A small image diffusion model, trained from scratch.
Model: 9.58M parameters, arch dit, norm layernorm.
Training: 8300 steps, batches of 256.
Rows from block 2, named by matrix and row number. Rows with one number belong to one neuron. Each number is 128 + 32 x the weight over its row's rms, rounded and kept within 0 to 255. All counts start at 0. Numbers have three digits each. After the name is the row's rms in percent of the matrix's.
# fc1: MLP up (model.blocks.2.mlp.fc1.weight, 1024x256), inputs 0-85
# fc2: MLP down (model.blocks.2.mlp.fc2.weight, 256x1024, transposed), outputs 0-85
fc1.420 125:145076101081164140107098134109153191161116087132147141092107106107137183134059100137128104150112139152111126131129173136177164132118117046130084105119130124135154147173119127142156084070129106211139101105031134123102167138123143145094165110189149107131138085
fc2.420 120:133111129140073140137119127163145150143101111154169121142130117132163132149164126154133134123077084160119107138074122143111115197117121106116225138196129152098110120129112208160151158218164160082133087170123122135141122101104123182136101082209083119152152095
fc1.421 090:077086082121182153158115147124166119116146119144088085152121108152133119155134072153144139122143113119144128140144118154089151189162044152116103117138141144106120126126123116193191114100097110078163154108155135151203169134099136131139148101116157116073118099
fc2.421 093:084142110149125138140136111183084096207112169128173079083129085149149144139118159125141146139102117105109169125143151133085168187107078127080094167210163114168088147116107112104185138041112127105117109131090123083187115097124164092095125099133171186150117123
fc1.422 095:152125104039115178134094200085153124124198162132145126102164113085171048137084120176162158106166150168158121180121162143076127125135123126112148116134138117116126119098081139142170220088090116103114073086135134181128133157134137100210159151078136094129159143
fc2.422 087:168138152105157094151179060100122106118175187121113141143148056237094149159105122132133149128111154062127126098168164124131198161134095142177153127131118152115114139094104122150156132098122101154135117101147129067092155138188116143131172082085070183132140134
fc1.423 098:170161102123150171111133165140136095177082135123134159157146089151145252138127131143055158142091102124125111095157150108117150174154124009188176118166060146167115158104124141113148151151160067096151154148113087090123181090132150138121142144088188077106150101
fc2.423 091:176032149104120118079145101105110136122071114120111128119151109099125102138097135131115108122179137127114204108165136122129081092124129198075092132097152081096121117167127133152123121156126121157145189114150112111164149130110115072122107156174183094145058192
fc1.424 093:121115110116096143105131100143132164091129150158137078075122110149174128105108084123120143090117108010162086116139137054087143094128156149166128205128048147112138151098176138122077107053135087069142142154157101114183129108122132143126121129136136141144141156
fc2.424 093:067146121132088109108094180103085054195169149126081102166106085119140128148115127070125111201142117160109152105129162125101127167156154159112153027092154161143121082132109071116129110163105101223128123132094150116187108149097134115147133115139137132107150138
fc1.425 096:113073137104129106131168146083156083071022138113118067170088085104067186143125102134087180108146127127191106096106104123204105086167110170193133144115166099122112141105074133151065091122148163119094092113134193151104112152068152146143077105084137120144136100
fc2.425 114:124165130097131106148102159173145051161071116121234097094139091119125134118146133120126105135124144123155125140123124185111123090163157078127131099119082163124094110126082169069110127106182142154098215171161138140104140114197111189099129137161056127094101153
fc1.426 081:192099122069122068160113135122168100111063139146110174144118127182156121153124119197137186147141134048131112140164099125115128150090097122125171122159147107162145096092088115068133130083126131127133113155166068078163108089139108067140184094074208111124125108
fc2.426 085:182146131056110125145109163155119089129089159147075111117135139089126126154154096101149159188179141141128101166201110143196187130074082177150156142089173071035158149073136110131088109199140116151119094069143124137143149143118117180134163083156118145178063121
fc1.427 103:130133111120130128068167094151151099143084177100121093091128078149143151146129137122143082080151090103143177149094129127129141190172122150084171167122164111182153150138135186102064122148164153108110086131095155125149085075098152089114146082166134115116105121
fc2.427 103:166115096110141130097149089128111124084139144142128110155153069121168096147134093126139105141169152078154137181088132111142125152154164157161119064149088136132124165183085179180132125122121138130103156105156132124124109110149138129094080128127142112098165146
fc1.428 092:177155107155116117154147182074131147146182116157156076152111113159144117140154139135122171160089099154131122123214140087123151129117166114165142126168170090141152101128123127157136082074142139102126097066105154090149167122129148208153066119126168070153158144
fc2.428 088:155129128157072084137149093117110134162142130145154112189127115092108119124103136174109160162172036075106163155170125141164092110084083161084149152159143122190139125116122096186156128061045119147151162155124146121072161165132142104113135180112121159126155163
fc1.429 086:153099130221121114154110157148154113110120112140084169124186120174180156151107170098098111167175057118093133179095187145139069157165087069092156142148110125184172095142157097133143159118100152121149036118161143149177097124109086124123213143148140109100127160
fc2.429 085:121163112147107150118138171061101122119164099155090241097163126090117065145182128148133146115051111127102114157081129152136123126119092177121150105141118065145106193111096075148101154140157108070159196144168120133169123124133176100133212114096142146103150108
fc1.430 097:144148122119120123143153101107124098122153153137163060127197144150007121118166126124113113119148108163141114127113176130154121153167216132119097114168129114177095164168138086130092139150120069099122120170099131144112106126113129202116087186094052157148116139
fc2.430 107:140135115157139129125192124152141136130066154121106175104115111129017155144149136158129124156165085102122159165142151117136073105078169124142076149120140170116113114134076085136101136141162082190115101125174141105136170137123055113120165186101126153080117111
fc1.431 098:152141156127106147060090154125127107103115119085074184184122100136086122107160091083112110100111088151134105201146186101156168105091130126088115153129189134122167145156145114118167151130120111119129196117151156096122148071082074169149085125150155150072073086
fc2.431 106:127113142074143099173144127188113125143132133131118114151089163164105139134111114118131139111064105140105115151139150157115088131132198140109154112131139158145176176171114153096118122103089146122130159065000134167094135167111166153123176150141138127093125132
fc1.432 087:133121135141176112108159064171145110114131091136136095161170112135106120101178131171117135143165174162125157109094110177116156210105182128115132196150171143134151120145150167088114091081164138039125163124156117078116130136164079148148128127130092164070093103
fc2.432 086:124141106155181137123151099101085172093089103125160108150122108072165148075164148107120088129139156115109133127084163107114100139070169103104182040097079132138104106125183174127123152129174094205141113160150124168126152137129149108109134144086129090109174107
fc1.433 095:124071159120146113132099143123147053134087127110109133192103144196047154129165083151139142056098114148182133149156116134129142107182158140110108151060130139094143105173093138160122122155128106099221083120088112142130125114107152120112116132099189121138132139
fc2.433 103:132134117138080120145131100093127148102089105123082097064145132189062110151131138090139128083175166100186101148138129129114090173141158087110173110127100111183154117132156083124107106060141150159123112180157130144136102127151104116112158166109172064147164155
fc1.434 104:157134179124134143104151181151137129129196135089120130164137073092148110078140055170178133164092127086116128105154137092148176101134103152151179148168081190127128123179111106146180108102063098198167101125126099082090125092154133148101109095070123100163130115
fc2.434 102:170129105142141110110205141156112111111144155133130174159144092159190143083107153132132139154073128130082125113120133148141110207176117099113158113155105140179075137138122173102127108126146120049194176176165146133087119120121156093116103139187121120121109196
fc1.435 094:108117175054142121119109150180152072149144167111134111132102130128153124096176152118048128132091152108128086124118174062187130129133137117141120142147158175136135157194109165159076098147096128114172209147090166177113106115152151153132129093116063120134124083
fc2.435 111:163111106166123152142097155065088094112169132141100109153166206131143135160135133175128148171085151136141138088158090145136068146170157109096093152161051128110166098140138131161114117142102129123123103179115143124140213165103076136107145098096095124090125140
fc1.436 111:127075147107101136145223102113105144109180119122124079126102130080150088186197098118116120143139191145159105144139089112116053101149166121101074129139174135133156148154116138120060126141128114111142124176171105114138120155094179117146138046146060135145080103
fc2.436 117:095182137149144173121188081128196149076146128116147111107091168113210131119164155109120145153110122107136130120135103136121235149134025132127182116149115145085146057172125123101125155198150108150098128082093098127147160147170129129143137000149132103137220119
fc1.437 101:110150121140168150162120141118157126125119132140116106151154131103181129126116142146141147159123146117136130153093125111141150134133102112111176117103070114101114146133145128157168097141108112114102115101108091153105197102140120180095175122127176084116155101
fc2.437 096:145146150150167130168047129130089090126064151119145107141188113199116092187164102115124113139149128137165178142108084151175133099131127109132200116074154151070156050113100118094197133128148124133104129119080133095171167077107139098091125155130135209170145114
fc1.438 111:048152170134096129066161123098079119088172113156121099160137144133148094141125185175174138120092127168148146149150199152093039164108178132153081118126179141163125108121188104130176166083170129000074099146118135103108117115074128114090113132147117162116124114
fc2.438 105:123165087124169098131146125128136112083114095148081131081123159098129120134100101095121136139117104176133106136114146120152089140103133142158211136118124166162103107155122186148116144094152126179094122122148156116081147103148091093157193165110026126118078084
fc1.439 083:130171151177134164071139127101110163191107119136174124094112131083128143099137173168100179104155133106156116079122167127096104144102091121139081147103137117125143116155067198159113136190160129142113148138120157129116110147078126146102183139058087185072119078
fc2.439 086:096130163094150150082136138137156157103159174136188148136148109144076113128127103138123122099115101168141103080055144119145087120053140138153060091150160151074167160127118174105126111159100144126116088115119136105126096168093091147170124128090123122156082128
fc1.440 090:129118135114157116135155106076156121113140125133175169131112126163172209102127101103110098102059148119076104172126123135143134176088085115136162117102096131116132116107094087151139146136116163130164113029105210173106129121185124009196108127156146105165099160
fc2.440 096:131171136160165141104160094129111111156079131119108174122114214125107115155140154076148121123127132092084162180118140109145164059097087138133151101237112165155160153110139108092069139129112131115163086075118128151138128157134134205120125144110125159147144118
fc1.441 094:121118083193075119134054076117151116094124143143090100153057161130096145156091149045138114162152136117105118169142169112146142115169166175069108075124150096100109089090197149094159091127120153121159110136135156115157131180083097138149162145178073147091097075
fc2.441 090:128150141137070125091152184138140098172165142119149115175053148135106131122109134129105161123125084101152099151143141150108083186120104107112127200195159097122110134124095154156174104107145143147108147148092112104102127140066139181158118084077125142134138147
fc1.442 087:131107156141145089099108131117084089117137122105177095149135082122093144162203094107093150114131168096119109101151103163209153106107124108155086098130129165157087166092154146105117140170139167104188128152117167154098104147149210125149132150175132152091117133
fc2.442 106:131101138174099136066133127102071121156120117135110132153109160136093121134107161111106153180076125169192131097145131121126196156103144145146140109102127171154159198145107129136090118137139174135135132101080136082074160155159116130127098127105116147142175100
fc1.443 101:156084107092138183106168151166142123080101115098127108115159102145160138117106077114113107143136114110142101147115127116219173135209105097107112172129132116141155121122148132118090085099115130168078082152108127094162109110159150147129156070151118155069123065
fc2.443 102:104096132176069122125099132115167125072141106123134074167199122167146116118141082112130134147112124162173069095059139120131136118127142066125162118184083134210117117161097113144097126115129092021131175152138121066087164118139159145109139099093093081143141128
fc1.444 088:169174176100187149109190138141115118137187100098113199089154066200115094148061185130086116126126109122103151166064146131179149101061152142074146137119160140116073094116137164134070118135193101152130116095094121149168139124171110068093138056140130063137095106
fc2.444 092:078102091069170182157148161166075137095124103118122159144133134134138130130138113123135133128112136140125154148086124139122199097035110136123088138156139165105154136138159108128078162159111098106116112106127126160068165084157158135142089121113129131114169055
fc1.445 063:127147177150127120182171161112127152183075118103147140159079068120105130089101118164110144166181174079127151179109081158121103116124152123163117151125133141120168160117142138127153111147134170157030094116085129163119092111129158134130106194191091094177133061
fc2.445 063:134105144118172137188161162175106129161145083141145133140142071113147143070180141099090088065145117124133146129076074150111206150125149107119112157165123121094110146097100123138106133115159140182095120148131149124139167155178113154133104131087140093127160195
fc1.446 093:102147147151115091110142123147163141116145118135114104165114175057100126130116142161142115125131099091117119082141147138099114158146157122163145166143120135176123132169165116094062106154143067094159164105119145101102105137185118157145110064122147113039112194
fc2.446 090:075171145138144143138121136100067168128134124132138143092101097176135125105105156114169158120077149152121072086151105090101109102230153108089115111112110138080123127111153095163076112116136088156148135161066105159086094119157148114131121166109127143136117188
fc1.447 110:168088120155128142117135110147138137126091146053139110097120158108132125108151206128090117160115096124103139144133158106149146147066087137112160123158146137134099152122105167115080107112155128137104159207117122087134123146112110154077128176175058157144154177
fc2.447 114:169150139106085189044100127122133175092133160103122169110115160154176112082118076106140120122095141169071088126145150125095137137067119113118074102184082096164145077133121181133088132114199117094142089155158135105143120156153145131158106146176099132041132138
fc1.448 110:138097163133144160136100141114173084167154096176180056088157122109154109132116130151121136140198128148182129148145217145125140122134061119139140106133098121137134147116162108086201149114140131114146087059181135103124148141122129108161049116130155090112122127
fc2.448 120:129127141135107126126136137147110108097124146125143145104133109147177126112132097105145125079186124173081128115146087117125149115123122112094165142109138119158141165136094112124163137100110088145113131087138131129115116143089099157143163137129061164115109140
fc1.449 081:143151088152147172121121106067126129146096134119109107144116100098152122146144126164051078151106123104179085074152089109167125122118128144121122137105106166091106120109182188110143106138092150111153144108128152169134129078036111176093117105124190128177155129
fc2.449 087:146104134081107150096122149105151156100124149134197130141141164174165122117103136112084104142141132184156119109120121127156116147102139133137145095125161074102152117144109126133137135096079098176150102107123180150134071075006086105170128128126073188051134141
fc1.450 115:146149151137113071102092104142108158172117118097147152134100171124158157098116131178165103131111134104219163151132125133121061125140122115162113174132075117132157108162112113143112128134136173084138118186154128172168163174131107105117089130116176114118180121
fc2.450 119:124112110190138147067092113125138103094078089129110161099142130122181101071073151123147141130166077132132120116166161119146177118073132107127099085127097143113159123126070175114109116063132124133108131099121129167153150132175165151099126116112153154158089160
fc1.451 099:182182096136106119167110131105123063148152125135094103138139103125148064123157169094150143108118119093127070145178136087091117153130131127138081097127126148163139147215110105121113139112110143194138105156169092139125092118152121053106114102142136088122130174
fc2.451 102:226128150145105147159140122146175119157095137128175073155110103110184135135179113126135130126158166092114109111135110157124164055143112136124145135183114148133114160103146121098046128103188142113114187115134139089089187101159071189159119112144122167158159148
fc1.452 104:098164136101182138081143162073115119153061096138170094199135160178079120127099104128167095163084121086106156129114166058124108147127108116123161127160136107145130144100075134086126134141114121127205146103135112155139106037127151100103150123148149141134100168
fc2.452 099:146142129204163168107116189113086093099089081120148102127123098070103094180085115154124133119100107097174126157078179143164091135126134093102106086111085124164149113112178119115134138135168116152169109139172128202151211092115111167133145112129146103097084183
fc1.453 093:080118131124137140082124074122147096136118130147135134129129050105106096115127079079072168123146141070116098134108150140131069143089173193118078128163201206094121111084139128114123101090128221120185137140136121133125097115155123163112178121181176101156237085
fc2.453 085:114084121133179162065123076078105147122086122120171154106165144173173102172155172168129112113090159131135147093083117167140210140134185142167192120082110084078077129129122095100096171123117183131166122092101106108079138088112113077117107118106164165078168139
fc1.454 078:147130140142081103132166138095166180128121124137217089181133138120124158101123116124083141164121149150081099100139054139164138116166142093159117139108122150110141127096125145104083171114136183140141122169126119145120097126158128073101100165172137134153077078
fc2.454 086:110156111145169137154069109172130155140115127143155084146101148105119082185100144133120127132114118212146125060144137150151124102208111149139086106093125125138141203105138083136153116122079116150146144077109117148155158125144156125144121100140142114092123182
fc1.455 105:152149125144139110150136081130141128118078127159124156155118154160106136166150120106144093080155152043178135150090090132099077085159178123076074157139172148147113128153123133089159105103080131133111117159091128112136151122150124140152115112093061061134113148
fc2.455 121:141152140208128111144155102155153098105128111133124125115135149138128138140127103091124143149152168170174130136086106105129096126118125157157135095142150150129121143153160144115066128162103141107139109097142127116065054143069114111166116147160087151165161129