config.toml
arch = "dit"
model = "image diffusion model"
dataset = "retinal OCT scans (Kermany 2017)"
train_examples = 98430
image_size = 48
horizontal_flip = true
conditioning = "none"
objective = "v"
cond_dim = 256
norm = "layernorm"
hidden_act = "gelu"
mlp_ratio = 4
head_dim = 16
fused_qkv = true
qk_norm = false
dropout = 0.1
inner_norm = false
patch_size = [4, 4]
layers = 8
width = 256
positions = "conv"
optimizer = "muon"
muon_scale = "spectral"
learning_rate = 0.013
momentum = 0.95
nesterov = true
orthogonalizer = "newton_schulz_5"
adamw_lr_other_params = 0.0025
max_grad_norm = 0.5
gradient_centralization = true
ema_decay = 0.995
max_steps = 8300
batch_size = 256
epochs = 21.6
lr_schedule = "linear"
final_lr_fraction = 0.05
warmup_steps = 830
weight_decay = 0.08
adamw_weight_decay_other_params = 0.05
Rows from block 5 of a small image diffusion model, named by matrix and row number. Rows with one number belong to one neuron. Each number is 500 + 40 x the weight over its row's rms, rounded and kept within 0 to 999. All counts start at 0. Numbers have three digits each.
After each neuron's rows are labels from the 100 images, of 14848 (inputs lightly noised), where the neuron reaches its highest value: "responds to" is what is common among them. Only what is clearly more common there than usual is listed. The data: retinal OCT scans (Kermany 2017). In brackets: how many of the 100.
# fc1: MLP up (model.blocks.5.mlp.fc1.weight, 1024x256), inputs 128-255
# fc2: MLP down (model.blocks.5.mlp.fc2.weight, 256x1024, transposed), outputs 128-255

fc1.355:516563458440450510507522531552587505549494414501485477521510483508559469476470505489539485496466533452460449499493453549447560489418474504469502473548514491390528555441482486496489451471474544515506553456508460448507491463484474460423495431457464495585507515446458533552513505489534510494489572619427475507536540476472517487547409436489483440508513541450502507471567507492553504479422
fc2.355:529508482455465520528519494500463531502536479477436526506439515534477504526542477461475511427499501556550450563495442554475556452511616529509526554527479564587458428523505533525452430590481541447500486509521461443512553473563506505470520515493493505566467512493478543565481522545428519518504403383413477518438486500470481398474477505525520522420491545518517534458579490469498546555497
responds to: finding: diabetic macular edema (47)

fc1.674:539483490506498547450466472521536527519508506523568507586470532570531523591562559477497429490493529522531452587543526500496517523559513569481489504471440496515453578474469513477483464458456521480567492487516511490532523463471501446522460509478568428516508461517501530469481539434547471538485488468556534450495516513497534499527453554492488441417491479482459561484493522520483591542422
fc2.674:491444479552477511490488531473520527484513524484509513484553498469517551427482507463492491512462525530470471470536495482458510521461467461606562509506476518456541460520502511531502458522510536536517516506479503490571515517507554531530467494480442454545423478413494525510564499489600510585539485547537508422468546502484467495493558453554512511531470500555510498530536541490549441502421
responds to: finding: choroidal neovascularization (59)

fc1.94:543552483529570423442560573520470525493583487517534490484504516530529508516499470488537496533486511507459529556581528485472505514466554500446483493485521476504491521400499502521439510584482509479519520447439470548555507444540542417510516467563470460487499471442456447482538488515497498466535492412556535495507526523541582499511461464499485500520424491563491487528494574576530450482506
fc2.94:502479471446551564476509519526465565557566516568523454495485444441543573525483533510507560532565569521505453397513562442498544522466438502481502527571481534455505528527498520542462474497507572498556503438504485507526515435470474572490517550517478469449537546537538408493510478507545522400498467554516518528546482579542424475572538482530522466436456451441518540430515518494484493470517
responds to: finding: diabetic macular edema (53)

fc1.240:547542457523440535511507568505504490513441495505487576483519430425502486487520469479448470484499486462593522534468550448537514540483540514535491541518563500547495549549486525533582535521403575488545533541520512443439472499462481425539523572507502462467510499497413491501549549557453535460487489522517517460512544486524440564528493505536435494571502535499482451524463474482518515401535
fc2.240:502506479562445408449505445496521457507537515451473498517527485529535438477533512519474456486520469453553491427451553521596465531567528544526549474486471507494462490517397512494531558519529450535502506544463538515484527483419523416565453364514484484517464440488474517558469507528518462473452533403479472480484529431417554612496501592501459494494483487518448490479511492468429513463507
responds to: finding: normal (96)

fc1.465:488533486497477540506469403502470448497497518524568517532520513505465522430480448522500473518489515438532479498441524548457464506586517513534522459440471579492515465551426542455496554500434478486550506450576454531642457515549524483497547484408550557527465487481476481537533488421456514479467427473517487452618535485490431523511535559525497501516495533456448570476409509413512461497562
fc2.465:515522456540543558484453522451522438441556575493536507496457493466419467410515515463467479504555404498460539572473484558489540536482535492492456525476550474523415528489518516509467529454498460517462539559566473464491538503485576464456482488526526467516439481438475427533482437440497512464553515485501507460537532547457407519528470561467465508515538493546538524477533508541545480497519
responds to: finding: choroidal neovascularization (87)

fc1.264:454489568443581507512545438519581496396526489518485437545441505485540496503468522499444531477505517537471507494454507540550498556507519620472491461488474456474470483502486458455537468466564644479462542511506469459437511509494480519481504418489506486536515460462550499479520490468639527501463466466427511523542538472485450503434554509447441512471512489456576601472529511503534474510525
fc2.264:482490520452552472477461522455564557540478403541535473494562523586599564472453495493426515444604565514456515458428585482536488557512426518506529538530460549478451526503437531483499486475494576502469508521506487550517475493477441464483519586484460524542459526503472495440518501551575509485520541525479524573466459479471574534399517488455580527492439483536498496492553476467520505495498
responds to: finding: choroidal neovascularization (98)

fc1.518:531466510514516425433481534543448443550458508509499541493543493481501495502489547548506527582510490545456518458477519527564591514474474466493512492524512495467542480501494506527439472501477471474475400556511577483465477471499487528535544451461491510526503475506495566489514558458476524467476516461515512514453573465523522521582386515501541548492515591508494619465448470466443584577516
fc2.518:507477530537527557414534518544412487462478482467481548536472533506499497498477487508450506542479493450447579540448520518523525569479516494505452509496493477467490562493497527510404484460463475478534428512478421524489449411485516501461498514508516495463465504481515581420518587477485513504541483557496537531477546444521487563611433497523475432508473443471525476571449448443520508420530
responds to: finding: diabetic macular edema (44)

fc1.78:518469441475553475437478457434590501474534532571470509519532523491543533523496519489533562551504463421466482503480520488464569525475506560465452510566546521517509525494479504494469548543519440510459475481508442528461466478550430429579527501465480481485527553430470476545476595571430472453541496445520460520487517537543503530506401513559472545461535526457553474521527494527549430497448
fc2.78:500526518493583504483513505380516555491480451573471532496449495549492510503549517518494466535450523593519481470499572506530507482526482451535529498547533462472492551485524513530448534488550471474548323502399607530597490529477459496515523535526470505532548519500483457509502538512477465431471456516498471523475492532552480480491523462531484507434473506554435578578526480547535558514463
responds to: finding: diabetic macular edema (34)

fc1.46:506561508482454479534507467532455472532492486538500504452448519443506501486513480534524477467591500544538481556474543459427422479479541507450562511462528461511553521506499520513511576501527512442451516500506409576545526487538450485479534512481516531513524473471509481617532513470546521556494454496529555478588463486511467487484478480499555478570489542462500480441418564477466470556438
fc2.46:451575469534506615533502555491528541483460466487486564479504492559470451539546396518464489532506465523448511482559458533497536505506445532465496465510554571539495561490527506543480491502595582510439556529461536466487483522471552425440427519490551491497485479475552519542479509531503501458563488464513517494577495521498501423450480532530382543539491491463507464400455503507484506559523
responds to: finding: choroidal neovascularization (73)

fc1.654:470494565549532506492528467501605507554470531527589474520461494423506493508503530478499484540547506431460500498524553476474515515403534483509487537514545504497473509485487494533540382564452524496491552556432491421424508511491473459525493522469531450506494498526442530460415545504504512463514465531463563372508551542580481509550447513502472464504520506512497497509501538491493407412475
fc2.654:476517517488541481437515455543519503500490578493486465484506483396520500487460539480589411531519569491512485383520474469505536507580542450478473568485513572505464498515436410587509510489513464581469512542490559408502558533476464504488466490525460530530529483513430541487505515476532489523473553570425519476473469536468513464511533503475562455482453442483482559470466461460459520503505
responds to: finding: normal (90)

fc1.321:548498461528546578487474467481532457445482559497516527521425492493458487436437500466500476449482523541507490547456477476513505564462538481437438447490510495541553436452462588530446490461523446487559469468538508481530508490526467506434505628501508475504456505510442491499538483503525442534545434520543480528428408495496467400513444500476520439432535479458584466473526520610548512497488
fc2.321:512488464585487491476498479487599499583482460420562486473528450474449489505489433497546516530421513496479479459457398502436474504493456507423499578413467423477401467582484471486517492510508455501534535473457512482520484527481530476514539435503473507466494570502498483507522487476577495521455556442488524512460499443563442435531471490462505534531424421542465484464472532585495479448524
responds to: finding: normal (95)

fc1.714:508487503515501500469444510487582414547513500440517491435526560450499502437511504420508438508491495498561543495565506500488478506499447536564594436467474482474497512445433533491586475478540526490524483555502505478489476429494587481530429519508467449516509469510482504436547479537491544474589480467600548510545497425480532494495490471413514490590482523542480511485406496520533488517473
fc2.714:509511541475557472550509500454516488500551512499433555472464538602517480520590540511546517523411536560560470509507532491540498526538441454562483484464508480461488459557494490514514567525515544516516510441495485451481486410545544507485514501515517425489554512433560526534511458492539491493550482463545509520538491474556501447493485590544499531499427521442524497447416504500479501484528
responds to: finding: diabetic macular edema (37)

fc1.521:520445495517519497556476537475459492602567505508459493426438511564508501564447467535508545507510493519495495498490536496516507452520507583544495459500472457456572507452437491488474458514594604466470421508457570432488572505554558457486474495580513475494494538482483475486524484507542530478461519563470485496514391513503584517585542468549474467525469530530553458488528568523464495524480
fc2.521:534501486531543467605583537509454451482517574567516494522504452501484531494535546511528433511506525505442472526514546519462511456553550437465472515573510543503416506580481453515483476466591551521539512534491415481463460551484474563418471542506518469551477537468521517534559468478571492478525476461538419470551535443472411492603504526530561491463534447493466496521499508508471442467502
responds to: finding: choroidal neovascularization (85)

fc1.326:498573461502537499525428576459523483518523553456508476458531481494508477479548490464491506501529493487517534511504478466499466496450510550495554510425532483570455444568550519513553503512481495501510470503371595458545502535503494465479422503524457519477530522519445499521490531559446424493454474506591502553521533536512520490466513513482538533464532536566509460508529527528470437513476
fc2.326:458513530560567536562454531531473517582530481521508430541451457426517557497610526477442499495484558462529475484476487439441502497512490515512518504494465590479483432519431500437486518580434509519424473530474486512515461519489468492594479539485487505580519419498494508521524474500510520495498429553577525445467453534478490500441543474541461439513540557491551510479566455537535539521493
responds to: finding: drusen (42)

fc1.438:575480572484496501469481476474534520511459468478476493541508492582482491491504449461488508505527544462433502505463471430473472594597468434545544456496484435500494558558492612567490545559442473539528545493501498520521495517559427535495500529480534500533537466488488568513527542499446475486468505498459518440506501549502508384586492493529569459463534530587474465524526496480489474458556
fc2.438:538494434519512549431482494501499517522534489424529455490556458497391536447544500520443476430536515503534478488470585545536463528474442436491499488462463595530417509469468562461481517524513476493555483491459524503511463537441414449486436555473491471475510484547476587514416498492508517541481511451476533553561499485556562493422491491476477481552513516542490501475474487503459529486510
responds to: finding: normal (91)

fc1.573:498494449531438496424520522500517448433454459520515451516431445401575576496482503516510531478448467529470448567476484601520539532527528509484452482517512563474491456526489521462540467533540507519449567479514496471488518539423525530533497473501516520512497480544458499431472487509514560479459508515521482482451560560554507513472489434510549497583566442472452592480471534505492612541445
fc2.573:561540458448463540412493581495503478437460508546581455479512484487557552467499426550451467498574454492506475435460561482498467554497442508553492513455486420562479486510505504495488497526485514456385491496541520541521525554579552529538538529496416537529510492505519545537552528558513477511510501477443550444549478524587486579484508468509498485522504516498530559509457518511492471460472
responds to: finding: drusen (27)

fc1.340:573470506550498459495549451414537470545491513574500448464458431542443418509500512565495494551566524485531538490505487490529488521484513503507491438516547461534554477530554531476542485410454512486530550534531490491539495502582531587561529533514442511428383496480460497540519542495404452499564412500503477540492472461536587518456486556540499526550444511497449450415517442471454484515546
fc2.340:539489490520477559489396465460564566455455477581466471502495588436532460507548472529513533448465456543447499441520435475539493533452512442489519497473514563435496531482521522413511510551486472529524527530518486466557461441474527479462434535499502621506561486472495505445424551485481509483449559470496549588463517501536514502481523445400466493516487553554514492553600501529423540463520
responds to: finding: choroidal neovascularization (63)

fc1.370:504475387522503568535517501420493475511479490532510489487489485473517486532437489456559538516532480411509515534515473538456490435430530506514489477473481486505504475497554526569584474547507555537507439496482438558506522413446568450476541522464577509431521465459468482508457492500557501430501472493497501492502530452567525566493417521467579540466537467551441522572468452471552508472545
fc2.370:556514479585490518569533568432525446426487483498503535480512519492582496498535534439473481449568454505506482529507462461493477441486509498415533516471501508541456527487469482468510499507513570499499507499430528517503553469578478521560533553501472507429550464521469462574482482516518496527580557489423548519472491517509544505434475507502492462483515480527494523519488498504430484643553
responds to: finding: normal (80)